config.yaml
arch: "vit"
dataset: "Sentinel-2 satellite tiles (TerraMesh)"
hidden_act: "silu"
head_dim: 64
beta2: 0.95
precondition_frequency: 50
one_sided: false
adamw_lr_other_params: 0.0011
weight_decay: 0.1
Rows from block 9 of a small segmentation model, named by matrix and row number. Rows with one number belong to one neuron. Each number is 128 + 24 x the weight over its row's rms, rounded and kept within 0 to 255. All counts start at 0. Numbers have three digits each.
After each neuron's rows are labels from the 100 images, of 14976, where the neuron reaches its highest value: "top examples" is what is common among them. Only what is clearly more common there than usual is listed. The data: Sentinel-2 satellite tiles (TerraMesh). In brackets: how many of the 100.
# fc1: MLP up (model.blocks.9.mlp.fc1.weight, 512x128), inputs 0-63
# fc2: MLP down (model.blocks.9.mlp.fc2.weight, 128x512, transposed), outputs 0-63

fc1.206:130135156148116173156118113123139112123099106102106158125147135096135102123135151113162117136111140149151126168158138112111117131099159133130173107155105118118150131130126141193109135156138134
fc2.206:100127120148098114134155136114138148142133118142126133117123133116111117118135108150093124067164142080157136080125138095153080162120117121104100119153100119094138151128148174109126170111115126
top examples: main land cover: snow or ice (36)

fc1.368:145091150149096153128105170137119126108144147103159108118140150113101110129141129100121103118119107111165085123145100124175102175145094101115167122124099124120161141108118129136127150131135145
fc2.368:173083149113108106140141140084110098124096125167095148117168106146167130129131147071113115132134108081113145128147104120098148100143145113112107125109129136131099125083115168098122157117112127
top examples: trees (90); main land cover: trees (72)

fc1.24:154187116131094148142121073083107114103113114174132171116139161126127150125101104092121130129110149133121105105081119128105125109123124124155139137113133092125136132125115127130123103124133104
fc2.24:155121146146095169104122141127140159182146125095122146120105104143184169137122099099120147121142124125158096117150117096148130148124121129160121079158143140080131144137097098094144094090137156
top examples: main land cover: crops (41)

fc1.340:115086113145102147115146149132115086097121102139149102138125165156130154104160114121103171127087122152089146143088122120169132099123147119131126118158121135106131101162141158136132126102162107
fc2.340:120107095132170116147153111119153129089139135157107121129109098105101089107107132136113119108158138131167127179112170138081097145133123085135165163111132143164143085107109101121156107193131127
top examples: main land cover: trees (44)

fc1.25:183156150128083130111186132176136103136135084128156147125125109127118136107083154154121183141121128148147067125105145090108137106168122137161131121111148125174115108131102106095125176104114101
fc2.25:135107133106165137133125126163098121143138193117102092141122172074166120133192127126120151105115093079134141157141107136111106155110165099148136163119122141123123128131128154115117099166143138
top examples: trees (92); clouds (91); main land cover: trees (58)

fc1.364:147156122109154151129125116146084111166173128120160148143085128108123119136145126133172130097139168105137132149146147142148156132129096161117147085137142131147131139133096095057161146119108121
fc2.364:176123124134145107170110167073105088170146138142142120158134149153140132147133160120138119139155147102149130148131124111063113107090136165160090139144133094116111169105100120112093133090162155
top examples: main land cover: water (31); flooded vegetation (29)

fc1.310:186144162113087152131107109114115133108126136137128114114079115145151131089124119144132130172174144119141155092106101135121100155177148147185135116111095141127161125128162134131139131152133128
fc2.310:100096136156133083155142176130106089138115144149089139146143127125084155149143152124141130171132110117157121117077102146146159131107123118126123093120140133113117153158147146106144117159090124
top examples: main land cover: bare ground (26)

fc1.27:118128137149131099126139106138090112102137138140106119099109135088166096157176127111096122127130104105076146137138149110098183141129143144105141139113106182097125158102105107102083129138134122
fc2.27:139165157171110154166150144119139169147120124117107150118134152129114166099122091157149141120167166089176105131110118120149103132114150121102166144195139116137124149112123185151149140114094111
top examples: snow or ice (87); main land cover: snow or ice (77)

fc1.107:153170137106096174176149153129140102124146159119148157136131158103108141141095095109094147145142128104130105126088101155131155123143139116184141120114130144142157144155105129138143129137106167
fc2.107:124106122126169134116121127110122142126122114108128121171130137134120197117130138122142141176067110130074136165172133130156118126130082145120152124164135099066113161100140085092122144109145109
top examples: bare ground (53); main land cover: crops (42)

fc1.333:154145121100111161135139146107128163128119126132075133141144132118123107095097134131077157121107101153134121077099138141105109084115084155197145099128118152098134150132093122102122114138149099
fc2.333:123080146099133155097126106137071112104097134111126115116144139090093101118088145131105143117122131138133123100097128108150153128097163124121133127135135139121166118089090095148121126116080149
top examples: snow or ice (58); main land cover: snow or ice (55)

fc1.98:107120082100162114152098098139131124137151125142178121096150142101123125099091146074135174169120136143154109120091114135129166116158101121116126161107102095142126157137182119139133132152100133
fc2.98:092107144142139122124139130112127082118101120127151123144144126157171134121126125100127133130121135089120174136122149080120147092151157177123163135177115129134134129151177135097120140073121091
top examples: water (66); main land cover: water (34)

fc1.13:109115145092133109138186122139147141153148164131167093195106103111152102117166124115145141164145122132124123100117161165074113133156116113123149128129144143087059157138129103105137129156116147
fc2.13:089088144122122137139123138114091101117111075138147107101139158111169106180151128118080124133105146139109149115161125098141149196134117097114120144146153120055159158106112085140117126151139127
top examples: flooded vegetation (33)

fc1.407:180108148124104115098092133103150169090148116145152069112094112111142166141149089118164139131142124117142092138153111162087104134173121152151123129137142168111104108101101157104129149117134109
fc2.407:130111144110124130175104072131143101147111130141104136124153114129144140151057153124099143148133110115144096129134082111136144132119101101130103124141138159163138155108159172103132120156117110
top examples: snow or ice (78); main land cover: snow or ice (68)

fc1.21:146093150112121113103112097146119090133115112115071134150122147124146124098165099133119143110155153133057093169128111126087130144131100111122124161128107181156114141156117124126103156127112145
fc2.21:143104126139144112145151130153140147116090126147104121103155144128114125109082144168179138115130089150119120135115132082104110081123149114089134120108134116116124127153140133136112133114123152
top examples: main land cover: water (32); main land cover: bare ground (28)

fc1.204:114088146113094139130124124153162123098139146114173160155081123160122160132130130137150119131157135134136120098091136130136109094139133115109109121148151150114120096164093146139147102152122138
fc2.204:107128066139146106159145151145142109154081119153119153135144139127109078162126144114138138156137142136150139169143137132116128143091146138099125114078140150092097148113134147148113124146177092
top examples: built area (76); water (71); crops (68); main land cover: built area (36)

fc1.403:159143115111140128137164140136156132112149131115123165115102184101139083102109094147129141137140106140110075159071146121182087138090157159111117138154129171119115126128136113076132134103111093
fc2.403:135100100109111146146115138088139151143137129156169112159123118084111087150157154146145083149134116115133149167147115147146172123143116110150140117115147122097112071112131111149134153089127164
top examples: main land cover: snow or ice (34)

fc1.499:101119140087125115100130111129128132128137120098163111111144131107145123079108188096090159158156129141123118070114129131168161121141133118129137132156108154132180146128125114157145154096131145
fc2.499:124115152121127151104138092128115115154144124162098098079129132123159081097120159138072120137100134186132154134099105109146145141144119150128112113134167113153151096154117116193127110139100145
top examples: built area (68); crops (64)

fc1.389:199151151088089120106137108124143143130080137100140132116080129106099124112121087097110159096098132125130156154170142119135082135108130076137170130136073122139142143106145113101108169118126127
fc2.389:099158070118163150131137149103147143117166153137096132105182126205118109134123100148181115091139123134102148138131123124102105128147097145125132100122114135107153146148148142148164126097139108
top examples: main land cover: trees (49)

fc1.262:152147100136105162121143124107176128126122116078130106155100169118141138122125134138108141127100083111142124124105135071073132140168066149123133143174123092133109145152100088137138172144114141
fc2.262:166125169089128160126124134123134090127156122168143178103136086115133120109138150116106075126119146126159069117131143141166136112119169082131132106133110139107113126133106134121089111103142133
top examples: main land cover: crops (50)

fc1.488:148132095130122116132110115112181107150121134148129162083119152148155117145106106100148079176133131160161144104134164119138089140120112140100122080119120175109165148120135143144138144089125143
fc2.488:099096139119143119120130130111128096145143156136136109104105131154141117173174122131103141140127107145126099115107081152105094157071168155113106145140127092130150134131113125113163151150135171
top examples: trees (95); main land cover: trees (83); built area (65)

fc1.221:108102135175127155112130084105145154146161107127134075166106146140130093126138089133113129147123106065146085114087141141101120168104138181141124149121137116149139149133106128121133135143133122
fc2.221:121125152099090145142110130148136107138044129134099161110115132127140159112099116157110126088169143150168102117104144136126125093117150144156139137142108133130123103120162132174156114127107091
top examples: snow or ice (82); main land cover: snow or ice (60)

fc1.119:160102157105173137124069143118135139136160112160129122103101116110119134144145116066136135102128139098121127090143145119128132120118112114114112103137137151130119160125136136117121094140105104
fc2.119:104099099139112157111128151146144137110143108101135097172113129142116141120150119151139105111099125143134135152149105159141073109120083150159130168140099083132121164150158139103142111109103151
top examples: clouds (42)

fc1.127:137130139154103192144145134157146111141096134109127106124068134085151119148142166085126138149153116136106124116166128099148104162102124179130115148102126139115137150151147085106117132123122110
fc2.127:095132120132148126133155104120089119140131122133112119049117115133119135160159133110125129140131122133123151162111156166097097147125137102107125132081154136144145129121149154151129118159121112
top examples: snow or ice (52); main land cover: snow or ice (43)

fc1.248:146123132135062125152136120120109151136110159104141096128139140149152129122154144095119105135145109104121187134156135119167145101120112163114130130124134171155101120083069113176138145141160110
fc2.248:145135144128150185144110154116155134141124102146158155126121135140104141111102132142164155093170143129131120106110099154103141121080164089160159135151142133110130150120156076141133132162101133
top examples: built area (98); main land cover: built area (77); water (72); crops (68)

fc1.470:124086115157123112148180119118148118127116149119138115149172155104153151128098102093173138102103129081138149130122123087092110186125104129099128129095108117133114134155107126096129119150153105
fc2.470:170144161183113099104099110104107145125128122129119111091137160131116085139157143126125113099168112162089141144154125134137128107149143122156142105172137134162152143123108141130136103144128126
top examples: main land cover: bare ground (28)

fc1.199:144129142120084139131155131117115118146154118134135120146181083116144163104139112139147135134134134136107088131101130154142155179113153140139147174113127118121128114157143126167157102145129113
fc2.199:112149117111131131100180109151126167118142128147090093123114112126092160133111121184125128164108131107118166135130125131173158147080119087131120106115134124102132131136135096165143136118114148
top examples: main land cover: built area (35)

fc1.380:149089143184107070071087122151106100140129156151139123094111130171100120122158139105117158124120131150121110112117099111130154147121105146112127128143116130177124138129105074164121122121169148
fc2.380:192108132106138118093114098136114137152079160145104139158111155139166180106127169121113138124149097088091136138112141142121157115118125135109102141165148102131138112139099139164087118112106124
top examples: main land cover: built area (47)

fc1.505:110088139100101163163109135104098140148110151163132103127124155139141118109121149145103085139130128155150139110121117103136149137128129104108130123111142104141146181110128111106122071107143182
fc2.505:174165148110141114134138105184124134169113126159119151107156112140144095070083119112144120137162158105149118081103119120089131186141123155107149129190104109096131107085102150083144131155124081
top examples: bare ground (53); flooded vegetation (47); main land cover: flooded vegetation (37); main land cover: bare ground (25)

fc1.300:107130093149136130131117147106118155144132125139142068125069124157145117155134126123113155153155090094089096123099099145148140127181115121139106145150143166113152128115137129162102127097179125
fc2.300:112109093155124125145127089137133159123147136172119102131139143135129147166174107105139103139142081111116130153121171129115130140126133147112146101095142152165114160157105154108149141118107113
top examples: main land cover: crops (43)

fc1.184:087114135105145128132114131112118105126119096150152144113173175133125136143156127133135143138164117169116098143085099110138147122134135113113116124094061112112122180081089097076120100140127166
fc2.184:104144118167137142136140133163119146132144108101157128134103167134123135146102102138118134067108134139127111150069109139149170174097128098167119129136128106125098120135105117156148101136119147
top examples: main land cover: crops (43)

fc1.17:133121136133137093099132124123121099153152139104118091079118121127159164135152116138125175184190070118105131130123155130130147159100113139125100089094170109101109144142098093094184153111128104
fc2.17:095125153138152124176166142113083135159104137121150167133163119096115129141126093174117133128109170101128116174113099105150148174158135115134143128129126116100126112158134082150095126146100152
top examples: flooded vegetation (28)

fc1.377:115147134106140134129136111146125103116112150126107106135086137114155116114137173116098165099142117099141142129106121157159179161094159146123163100142131157176148087097104103082110097143128129
fc2.377:143161158125130124150102160147119149100131150139168131103134107127160132163091116139142098145158126090143143109182158132170107113105132140163101159139128138126131106128141134132127120156135146
top examples: flooded vegetation (49)

fc1.175:098105150121139130092114100156100113095114137125160133128091129190161093158148128128161146149146105116164125149141102140126115134179143088126102127109127130114174140097143156125087123088111131
fc2.175:144123144149101178135151073125159135146132124126157129129142152091129130092140139117130083111083153133105111101117100144121143133124139112135135130098122138077126106134117085088081147150119126
top examples: main land cover: crops (42)

fc1.93:132131135133144115139097063114107117143119146127074114156088140172099130108127123147136146073143171112098182154148164116154104179142125129144132149138120160128087160118124139108104095129152098
fc2.93:149192120112137130092123115138161083097154144060153122123107166110167095158121136114121109108137128103077188074130094135133132108132130116113089129132135153140124119107112143119153147139115139
top examples: main land cover: water (27)

fc1.61:164132156085101132140120100114150120149159115110130131145122122094105120099136094102140117134130107156133120162117172149133125120154128113100116118154125115114116081181126076105143136085131138
fc2.61:118123128133111084166124112142121171108153124135105109112089133118131100126117152136161146124146162103165147150121138113142104119134116127171169151131150095106125161102085118136156164133135150
top examples: main land cover: trees (54)

fc1.281:160132139122105143132117096115106112114134119087131153150138113088164129147185120093124159165160118122143153139147154142137122151152108167113156108159194164098150111112137127102127127139185162
fc2.281:124139097124091181119171100122080107074115100139103125120123142123173150142134128171140113168127161150167137096111130167153124125131118100124125150114126163133106096112111120134120109127136118
top examples: bare ground (88); main land cover: bare ground (65)

fc1.86:130124103112103119117182100194136125130158117143071119151123156087149099129135101127124158190151115134123145099134140128087109160128128136097134083140100147110150150124098124104154121099136122
fc2.86:135124142140187101120163151126178118149120070144109099118132179121114135127096160118088088099097127183163128113171135137138142136137126123165140125108126149147135120151164112160166152125152093
top examples: clouds (89); main land cover: clouds (67)

fc1.173:078141150128123098147119141146064112093112169124143095130108127113125130118138128183145156143143146066117132113108127127134153135133129169138135136161128125135131143111157113149121093140148175
fc2.173:106092087139140109140117106116186138150128121148137143113138129106116148106141184080174078113122145140178112098118103165120099145151108092100119123119176126135082143130092120099098143094129110
top examples: main land cover: snow or ice (35)

fc1.62:169149133103133134156091139101139112146132164139122070135129152096149114172133165080122120140126093138136099116140092109132123092101150135134072080119104136092094135130138128137115137090135131
fc2.62:131103179130207137158140107162146137126102146145111140148150120123121127144115102134124114106159102089142136151082148148112156164154121141112119158117164101121113107164116120154119103117146133
top examples: crops (65); main land cover: crops (45)

fc1.497:153164113103125137136120131108092141154119099168146103162124138116125115125145145129107160155137121122135122123078117160094067156082084123111139086103096150140124143189140137115133163090102113
fc2.497:134107144131127121118166145167094146084131130111120104157166153122105142137142088184162182132116095137105099076114122119122086124143114160149119133158106117109138136143127130083120122067121159
top examples: main land cover: snow or ice (37)

fc1.436:144147138105101090114140146141157149092149132114140157071125115161143092131110122104161151093185163090095136129163152103122133063128088172146093129132107150146119164113117118108116092122113106
fc2.436:132147161109125134087111144102113199135121120113123120095139109103103139098120143144102098122148124150147112121106128111177096146133074117110150152142091106113112101133135147105114124132173098
top examples: main land cover: water (46)

fc1.294:076100124157111153118120121091165140143116115126154103112141159100128120135119124127143187138148136132135106133085119108151135115153120105111122127161123117096117147060088096097090134123110090
fc2.294:141131136136115107111136125176103141124170130124126122187138137103114132094150123102095126102076126115105133144094154127099112121160146107139099072111131104150129111141106168084123111140111073
top examples: crops (94); main land cover: crops (89); built area (70)

fc1.52:130120158097114132094176138087179158151168155109163141096105136117096136149100086132142139129144130108128119108146126100103136097118110150115121161116119140171124121107102087099098116133136150
fc2.52:136127113131127083133141118155096134086112091157155124092132135119113110095124108108072164140103145143134117119113161139129151088133131142145112120118118072086144072151099089168123165128085171
top examples: built area (70); crops (68)

fc1.288:122138141146139114149145106158148160128171119126116079165140112126158123103124105087109123134157145153131150069136093088127140111131141121139139114091143107117160146158092137105156079171103093
fc2.288:121134132121069108100161116111143157111095068104150087129149141115125138109125129144158126161154131119139130122145130148138124071152152102132138128158132142164142112161100137108126137120126135
top examples: flooded vegetation (36); clouds (36)

fc1.91:145090161147124120104145128105140180144130128107140121108085139116129120115143130132132124120114104143120151116125144095093115096103128131128124093132150152127141122102131059129089153131110171
fc2.91:117162141155144121134096137160153165140139174126100105115127092147149116143125099165097117130117140145121111139108136115148146129130133128122096137143140083143133153149121114114163136112107122
top examples: main land cover: bare ground (27)

fc1.46:175114126089132127088140125138092115109167085111126118152098150063127185136089133131105138121145104172136131118134145137150141133074158104144106085161126136112121098161080150103160084112109108
fc2.46:105133101161138131138108149134187110069139139145133143125165162127122132157168139101118066147142136154138131101128102160091075123161097134120105168134129148170108158101117152136159116113129190
top examples: clouds (63)

fc1.72:149119089156106084146181118141127064118132144125179122097118123116149118131113143122130151122166141129133152089141136135153139156148149107108158148087127138136096135159106132102107103093177162
fc2.72:119125132124151113101103100132145094130129169169122159106140122157110103136120096128138131177159158121169151107147124136135147146135125110114151151139126095078096109170130131117127126124109093
top examples: clouds (45)

fc1.265:088154122150115147138092115135142083091159106151129098144102174128107101123120128128097076104154105122106150108119153135120143139147116137160121107177162139129117124143136142086075139104133174
fc2.265:135120170100062134147089135162143160128165142142131124142110143084124127096094099133161134106137121130111151116155168132091146144115120112109142169102060144113132091133127145106155085100150139
top examples: water (85); flooded vegetation (82); main land cover: flooded vegetation (52)

fc1.71:123102119123168086146134157126122140150145163102148067131123085154119129164083163109127146135115132145158097125139157115086084138140109127140130145139154131133149114161070108125104148088152097
fc2.71:120089177154119123123091099101115160116130109144133155141135123102137115143146119102100133101135148126111151115165112162180168137133138155155121100070135120157138153140127125135100100085079139
top examples: main land cover: trees (41)

fc1.394:163151160094121130100118156074097123127157113118163122148140143115109142106123109113096156123117149124183107156123149151129099115114081104106154158115081103116168137168119127124090144132191103
fc2.394:098103094156197077128158119121130153143137103120103121070126120149126166177171105129123159142126140109060103112109118141152116115121123149092144119159149141127119138121084117098125080175116119
top examples: snow or ice (50); main land cover: snow or ice (48)

fc1.160:137106106164162127122100102104136123156135125119119106150139155092133130139141088096104167121093100102107149152153164115103141091115106143158123129165133140092116145150164139103109123105124097
fc2.160:111115126152104104128115119161179156152150114164149114153121129167150066133131111119148152119147121123169093118120143155184150096162092102135137157127144109102103134109155122134136112127124142
top examples: main land cover: rangeland (41)

fc1.203:130126153076153117121144134111089118151154148122097127157133136133094146113149104147106161134135083191114111127137110167145114094098119116108128100131099139089076123139108068124132152144140138
fc2.203:117136155133123089188134121084136113164096134128122151125093161116144134130164182143102082118107107119074115111136159144159139079110153148118134092156147122127122107166162131144146141082086146
top examples: flooded vegetation (65); main land cover: flooded vegetation (44)

fc1.355:122123112120101127132145131147160151071104120122160152119102107139125151147132133142176139128128134146142096141119162110154151080122178124109126116127077105118138138125138155134110147152130121
fc2.355:132098146123154146111103112131124111128101128105119103078168181166128112104119095166100100120122176129150138096118148118095129147105111137136166133165162164175114104128112163122156103123160135
top examples: main land cover: crops (41)

fc1.401:105108186134097115149145132137125110124132109086098130109147133135109120093148085112119116138132141115154151072115147160162108148136110099144139126140133129147110145163136148117147096150108109
fc2.401:125132087152132081128155113171112127096147094169123117153085162112120119139107150122102163121152172130148107105157127133119127151134126096141105159074144124094090146085079119120083131133101153
top examples: flooded vegetation (42); main land cover: flooded vegetation (34)

fc1.487:119119158112149079175123065075145136158148151180104130113102125108147139143159130107108163094139199094125142135117177134139093116157100148112151097112124143133111120143101135111125111068134146
fc2.487:132155156115130164133145131105170184112121145084101139120085110128119165092122165085147068130075114130105145096100105127130142162076158119127079119145115164127166107106104113143138120151119098
top examples: snow or ice (59); main land cover: snow or ice (58)

fc1.418:157125125097136169120124098128094142137168116094156101146092115166101105121168095097148112158139125114158165109190124137137119159119138109102133170132112151130126131069144127159163119142130109
fc2.418:114153139146126156081166160130136115133113096116138111133142145154163130152128124165114186117133158113125146126112192135100145148182186115152159138111108150141118101115127152115139130144155157
top examples: bare ground (62)

fc1.116:150097115109169113181131149137196131122131129097153105098117140094144117155152089126095115101108153128140120137160148142164141113134108129112143163121113087117117132142091169117139084100128178
fc2.116:167153122125147156096147110082102117143110127142124182132151117146118120088139106153157119163119089141151167127115128127099128144128168126131152079109169122105077113102114111156140126148127168
top examples: water (74)

fc1.350:130166059114131159111159173104111136111145098096116087152134131130109113121134124144128118164124148111097160126134137165133163111124121109124127098192096132108135135087129119110122104108099143
fc2.350:107085129130126160115076081154113148155123157149127111113130146120119120119078128115106110143150112147146116153091159089096085177165119139161117108123141110133124126144116154149121069115171129
top examples: crops (96); built area (93); main land cover: crops (84)

fc1.335:187107161108149112138074112144140098140115153120155109136115076107131149123157125168089148136122118106093143113130132103167110109137157134128114168139130117139118129134067139122113126113152140
fc2.335:139149094113073119106125127147126168146136098090093136176185127134183111147106159145143116117156118134091161144111092109134095134133145151100162105105165117105116097091119111152153154165081134
top examples: flooded vegetation (30); main land cover: water (30)

fc1.362:138122130147094147096147145096175171099120115141147155125129155140156121128108175136131146117159111126124135113096102117113143069100131137118133115180096105125137121169136085157139131106138161
fc2.362:093104113122116149136208112164131082138103148103133103132112158175155102107073139131140150116120119128108113142139121129122126155120133101147136158141139145149134192125109142121119099156117100
top examples: main land cover: built area (25)

fc1.402:109099097088080121141094112105146121139164157147101153132137197149120135134082131097092151162125149131152141089122096115081159116129110114119131110140108123108173109141124097128084117151140100
fc2.402:167118109148153132112138156149123140126120155152172137155122116100165116120146103133146086074110118145120156112141130156133138137114185101114157126125092106175103106131119149135170107135103157
top examples: main land cover: water (29)

fc1.296:144137155151120121147158073131154158140131101131133107077103155152137118141114141144091134116147113123109108158110195152165138135185130152139127104150123129152120147120115173156147132100105097
fc2.296:106128106086087112095153147115158139140111109166122130113114117146096100115090135110126099126084135126114135115166089098116121139134109083103119123158133160155131171136122102098114100167108088
top examples: flooded vegetation (34)

fc1.154:147117133126132114171139120125119187141138110119122079121112129122156142127122126102103150129151114147114146115092096104135128133113109110122195126140094151081102123092120131162127173100125171
fc2.154:099132175109119135206129122112139108117163122097150104130125129112136141127130143142174133136120076121084145125143123093148114112135135153159094150108168154142165112167137129103138134082125133
top examples: main land cover: snow or ice (33)

fc1.304:098123099116139113147124112147109149095143115129135131096131184140145071103117110124121161147129132075113108183084127116128126149160155127119137114160124138126115090137141137098135138121060144
fc2.304:175098155137089153158141118084153077124123127117118155109102073120103110161111155123171117114141133162146105105099137156120105142127118117122112138171111120115127134136059135124150134126123126
top examples: main land cover: rangeland (50)

fc1.143:182108125148149128104096122126129124185134125146140119177154121079140119123100116138100135112116143089106106116131105128121136159108152141106147111156125131116101157157167073116108065136127106
fc2.143:152115138164094135138135121178150157129093171123102129108109140113103143113123136140139085139095138143097115111112110134161157144150128146123117119123139131136111183106087156157170130121138176
top examples: main land cover: crops (44)

fc1.230:112151086094144109129138154162140102165161128135112085133066106108159122119119139143194185126115125078118107163149135090117096112120115077165119145161080134129111186112119128116120109084129154
fc2.230:148123134145122147115142122079082136149067127133140118205160090121082102117115152095151109154161122114114120066094112116131125131118142108110125092113169160130102125140164120152133131120105108
top examples: clouds (40); flooded vegetation (26)

fc1.429:104128150139125109136129119137143081142181132146102122095119144076144122144109127068155114057100123149140139135139099142125156179097114149102131083121137160151091142139116130136162087135104157
fc2.429:129182133142128110137148130157131122144100121128187116151113144137163119098167115130132113128158146113145120153106153107144102128125054130117165127168135150129077151143076126119113191143117151
top examples: main land cover: trees (45); main land cover: water (44)

fc1.99:146134129137116185101138106130138127150159127112131171152123092117111139116169119082153117160163129182170138104114134128116159140141137141175116123133091166140134127107070118142142113127146105
fc2.99:142126143123154123167136093146177129150123115106119133093113105139145159152190133080099158132148126110171121180146133157131091139093167116120103131121128128150130129118146154114087170127102102
top examples: clouds (97); main land cover: clouds (43)

fc1.461:145087160145133088115146139133133108102103150144110086152097157104151151117139109196126135122172148121119124087154092164147137163109108132158126115148112136127143120112108127122093130112169132
fc2.461:135112107119139095159121100154091134112129162114148149120093129132100100111140162137173107150092100148146116087147126108161116110139156108129136141082145115123116115135095132134133139113125156
top examples: water (86); main land cover: water (64)

fc1.218:144098144128134119178160109143142121127109092147139147189152148112114088152133119092116171106148140112115096146088088133148110138110109141107149139187099131174143101138119128123129121125145168
fc2.218:126108113151094138113150096170134111164170100070103133124139097174125101151094155149135104129131136125090113111099114154113141137127136130112157149155118087075152106113107132136125177154148161
top examples: main land cover: bare ground (30)

fc1.363:165110132155137112122091119138141083128081113148126133079074142137168148143118122110132144157114117123133127102084192104136128138133143148139138108088100142113167120112155100198153101134158137
fc2.363:146169112132158148142171146133120070122117112103161127137138096150145133131113147121125124144115191133140129154131117103107146144129142080136091159115124178145127128140142107146099146109113144
top examples: main land cover: snow or ice (38)

fc1.53:128105135092149112107147106169146097134094128092146085094114164177139142102116038140177124115167164135107139164131155159124111164150129124122117150141111139106141146148130111103145113136119127
fc2.53:081113170124131150112141145097157118121177162101131171172125108122098137139143144100152109064152124135140108113121136141161153128117168125146161094132166121120087155130162121132111103110115135
top examples: main land cover: water (30)