{
  "model": "segmentation model",
  "horizontal_flip": true,
  "translate": 0.12,
  "layers": 12,
  "beta1": 0.95,
  "precondition_frequency": 50
}
Rows from block 8 of a small segmentation model, named by matrix and row number. Rows with one number belong to one neuron. Each number is 128 + 32 x the weight over its row's rms, rounded and kept within 0 to 255. All counts start at 0. Numbers have three digits each.
After each neuron's rows are labels from the 100 images, of 14976, where the neuron reaches its highest value: "strongest on" is what is common among them; "peak on" is the class under the peak. Only what is clearly more common there than usual is listed. The data: Sentinel-2 satellite tiles (TerraMesh). In brackets: how many of the 100.
# fc1: MLP up (model.blocks.8.mlp.fc1.weight, 512x128), inputs 0-127
# fc2: MLP down (model.blocks.8.mlp.fc2.weight, 128x512, transposed), outputs 0-127

fc1.356:123115063143142198113175151115120109117117146128143073110100141125198091151142129142160190079104125123164118128098171094108104120108169198155223119121151128151071074085106096135137101153163130156085129150104139143111130133078105108152155103136090088151146114150101155133110118050104134086139081160089098096088087144138114142142136141139192086138085117138212105158116139120120048110091
fc2.356:149125140145157159111129101117193091126167102117142152104133115051090105096101136130152098106098143233084108174143190160123169083138134114103080137096079150121100113111138118100191132135111168163127108150060114100181129141070138141115058089136141137133174136170111149148144112086141138094156209131112149124147220125139119106116075065164132121122160104109123119133165170136142168164097
strongest on: built area (98); crops (98); main land cover: crops (65)
peak on: built area (58)

fc1.25:167116075109159120120174134039154169156151173081154096074133133104140142126125079134110150207173075154139119141167200099178166170137085107118145113151141155094160148086106153153081138121112124120138127119119107218092102177140165102126139141171186117132173105146112067114079161125122125120140095094128121093061063120168157102120128127121095105127087176117124153114176097131171130098125
fc2.25:157136083170128105188169138132065150101111092117105159163122136116068128093148115155097080120139092126171171090092134105131106172187137125105183113117155097122075211120137086082135161135129087125085106125097118117118173103098163125129121147176113142153131134079137216136138071158086169158092150075159113125064125116132140055141149151135137130156090105171155107126135207149148122070111
strongest on: built area (73); main land cover: built area (64)
peak on: built area (65)

fc1.250:152151145095123123151107117113119154129146091115074165079150161130108163177193111128086093066207106078089116147084124093086075123142098173143103124100134106157138141154171187162048185124144138155132137122128159131167136179167110179098148163129117141171149131123134099150117108124063169102154140122080084120122090153146154115169144185115102173094131056105080111109065099172128108103144
fc2.250:095148125175149139120156144137119166125057163157222130136137135192090093096153136175098139172142132135101130119089076101142051128197153141123095128145137141122092069112167138126064127096103129143176162148153119152177114107151085141198137068139106093103110118133120148117119060148110090135152111139128143186170092168161114085178130123111156107125106148113100116157167086119084133210160
strongest on: snow or ice (50); main land cover: trees (42)
peak on: trees (58)

fc1.322:076132070098091155100147167174119068144110101112152117181110161148173139151171145154109163197159165100146109128173147121119129139146115072167140111106100144168160127117139145127136124061059092183133071118086083126099120182099156119128081129128068160122133133109174167151143156067098094127146124137066132151126124151136180112177098119121117102184140213115088093121121188126077107113134
fc2.322:163145136166175187135144097078134117104131141141107073111137125175105089078080149135138099149084219072082123101127155141138132183119132225130132163157161127092106144158133121099112066105124203113128175102153132084103116103063124127190119089120121196146115125137112135133132137184130048064154133168118138154105141137099100111170135138151096139124092082141128142098144142132132171137073
strongest on: crops (75); built area (69); main land cover: crops (54)
peak on: crops (51)

fc1.449:109106128059151139151139124134180139087105176127156134099062102136127155169092148175129116116152114186147158114098138154079089224150135140112162076157166154166130146133109141148112120140073076128158141125141083126161179182127055106125094059127117088096080172152112103160075147134125151077203110141117047108138131113114080111127121123134126152128113146121143164148116078109169113182087
fc2.449:098153111186171094103106167068150081162133114125160125117143157067096126123180081085167104148178174145111090143120155150119094055133121063090105118086147135138138076094113143116178105194152125138061170169134138151117093094124108161096138181149117190172127154122154072110164155144070163065123111136135132174133178119113106141135134138087133203142135093163107102150144181140119138101128
strongest on: crops (77); built area (76)
peak on: trees (64)

fc1.114:138155160114159160117119125164161130098119110100085114145080151097163219205172125177123144085115162099139150091085138147135142086109102119143189127067121086115110119114170145117090103102155094119152142138164120128180150121097165190129118078087094137165153103072102095159123123121148175106128121143136160076091100126187070162178121169215118168117123106092110075110098089096119134116086
fc2.114:077148125217101168145130098123124130127137110129152099149068137138073140112132073099103125124155094105110149070143139155107096164128159071119152143193178148087116173143132155185121189158125100105124122086154161076139119131174103027133178107126197154117129140142104177135126100125126095150129152095120127200127117105137066132102120176122127070170130175160138152107175154109112119170073
strongest on: crops (76); built area (75); main land cover: crops (53)
peak on: trees (44)

fc1.149:166166137181159106121141116162094180124095062149157173104145163131129156185231149127092157122134197160194142098162143113135137160105096150150157084123122113135117121116174117130142102183130106154113141164137148175079117094058126178138080071129138082121183121153050087140145140130084127083124091147095139127106139142170134129086133149168137112168116074156107151172128095080098112135152
fc2.149:129154170070122165140129066124154111110130100153092112156154132186052144168070118118170132151144080194116144100100160111178137109085070101153145140098117114136095052107152159122108148125158118151167167148104122057147091158090134130136163147132172158150171088139103150146169127118115071171068115165109157119114158126122186164102059158110115152104112095077086117157077122178109146167138
strongest on: built area (64)
peak on: trees (42)

fc1.120:101148164170122148084153121131158095143149120142132124139111122122092158139130124098157121234151165133203140120186162138124150079161158082076125150135131088127131162178122143098151093090120130182107170143131080125093113121138167172095122129123076120132148079113162102068096129159107143097173142087149082136145157124088128103146174229144187092156100108165157156164097121100108168083063
fc2.120:101093074075100137090098159110156117130140133163182092118095110117169142154126140115055118057110077144113097116112100128149116130157212130159136128143145081078142137212130127109140177141095131089113142134138105126125124130154000143158130121167185120115090127150109166167122149161151065137117126184126133127109105119179096136075168112131119083162093180103159115150177138153104100133155
strongest on: snow or ice (81); main land cover: snow or ice (44)
peak on: trees (49)

fc1.260:134099175165166090147112112131154118125145134110075159122181143066128138122105044140110143107127126088111107160126134097075104194140138108110140152168056188116133126156146177155081111090165070096149084114125181117165109192139147107106105154155114093108149121150157171192158134155127105183173140146173107130124120137143115176135145171100202150132088115180154126044178100157120136141154
fc2.260:164097168211104131131116176108127146130128115162140061084155123128122171113096220155111154119147153122097155130102077116125139147109103169166177170066167113130124086086090129120138185184184143088098210120180132148120179091106087181061186074143140164110100105125092113127121098128122137123141128125138138093161104130118093096125124130083071119135072138119116145110165109134166135134076
strongest on: snow or ice (76); main land cover: snow or ice (68)
peak on: snow or ice (69)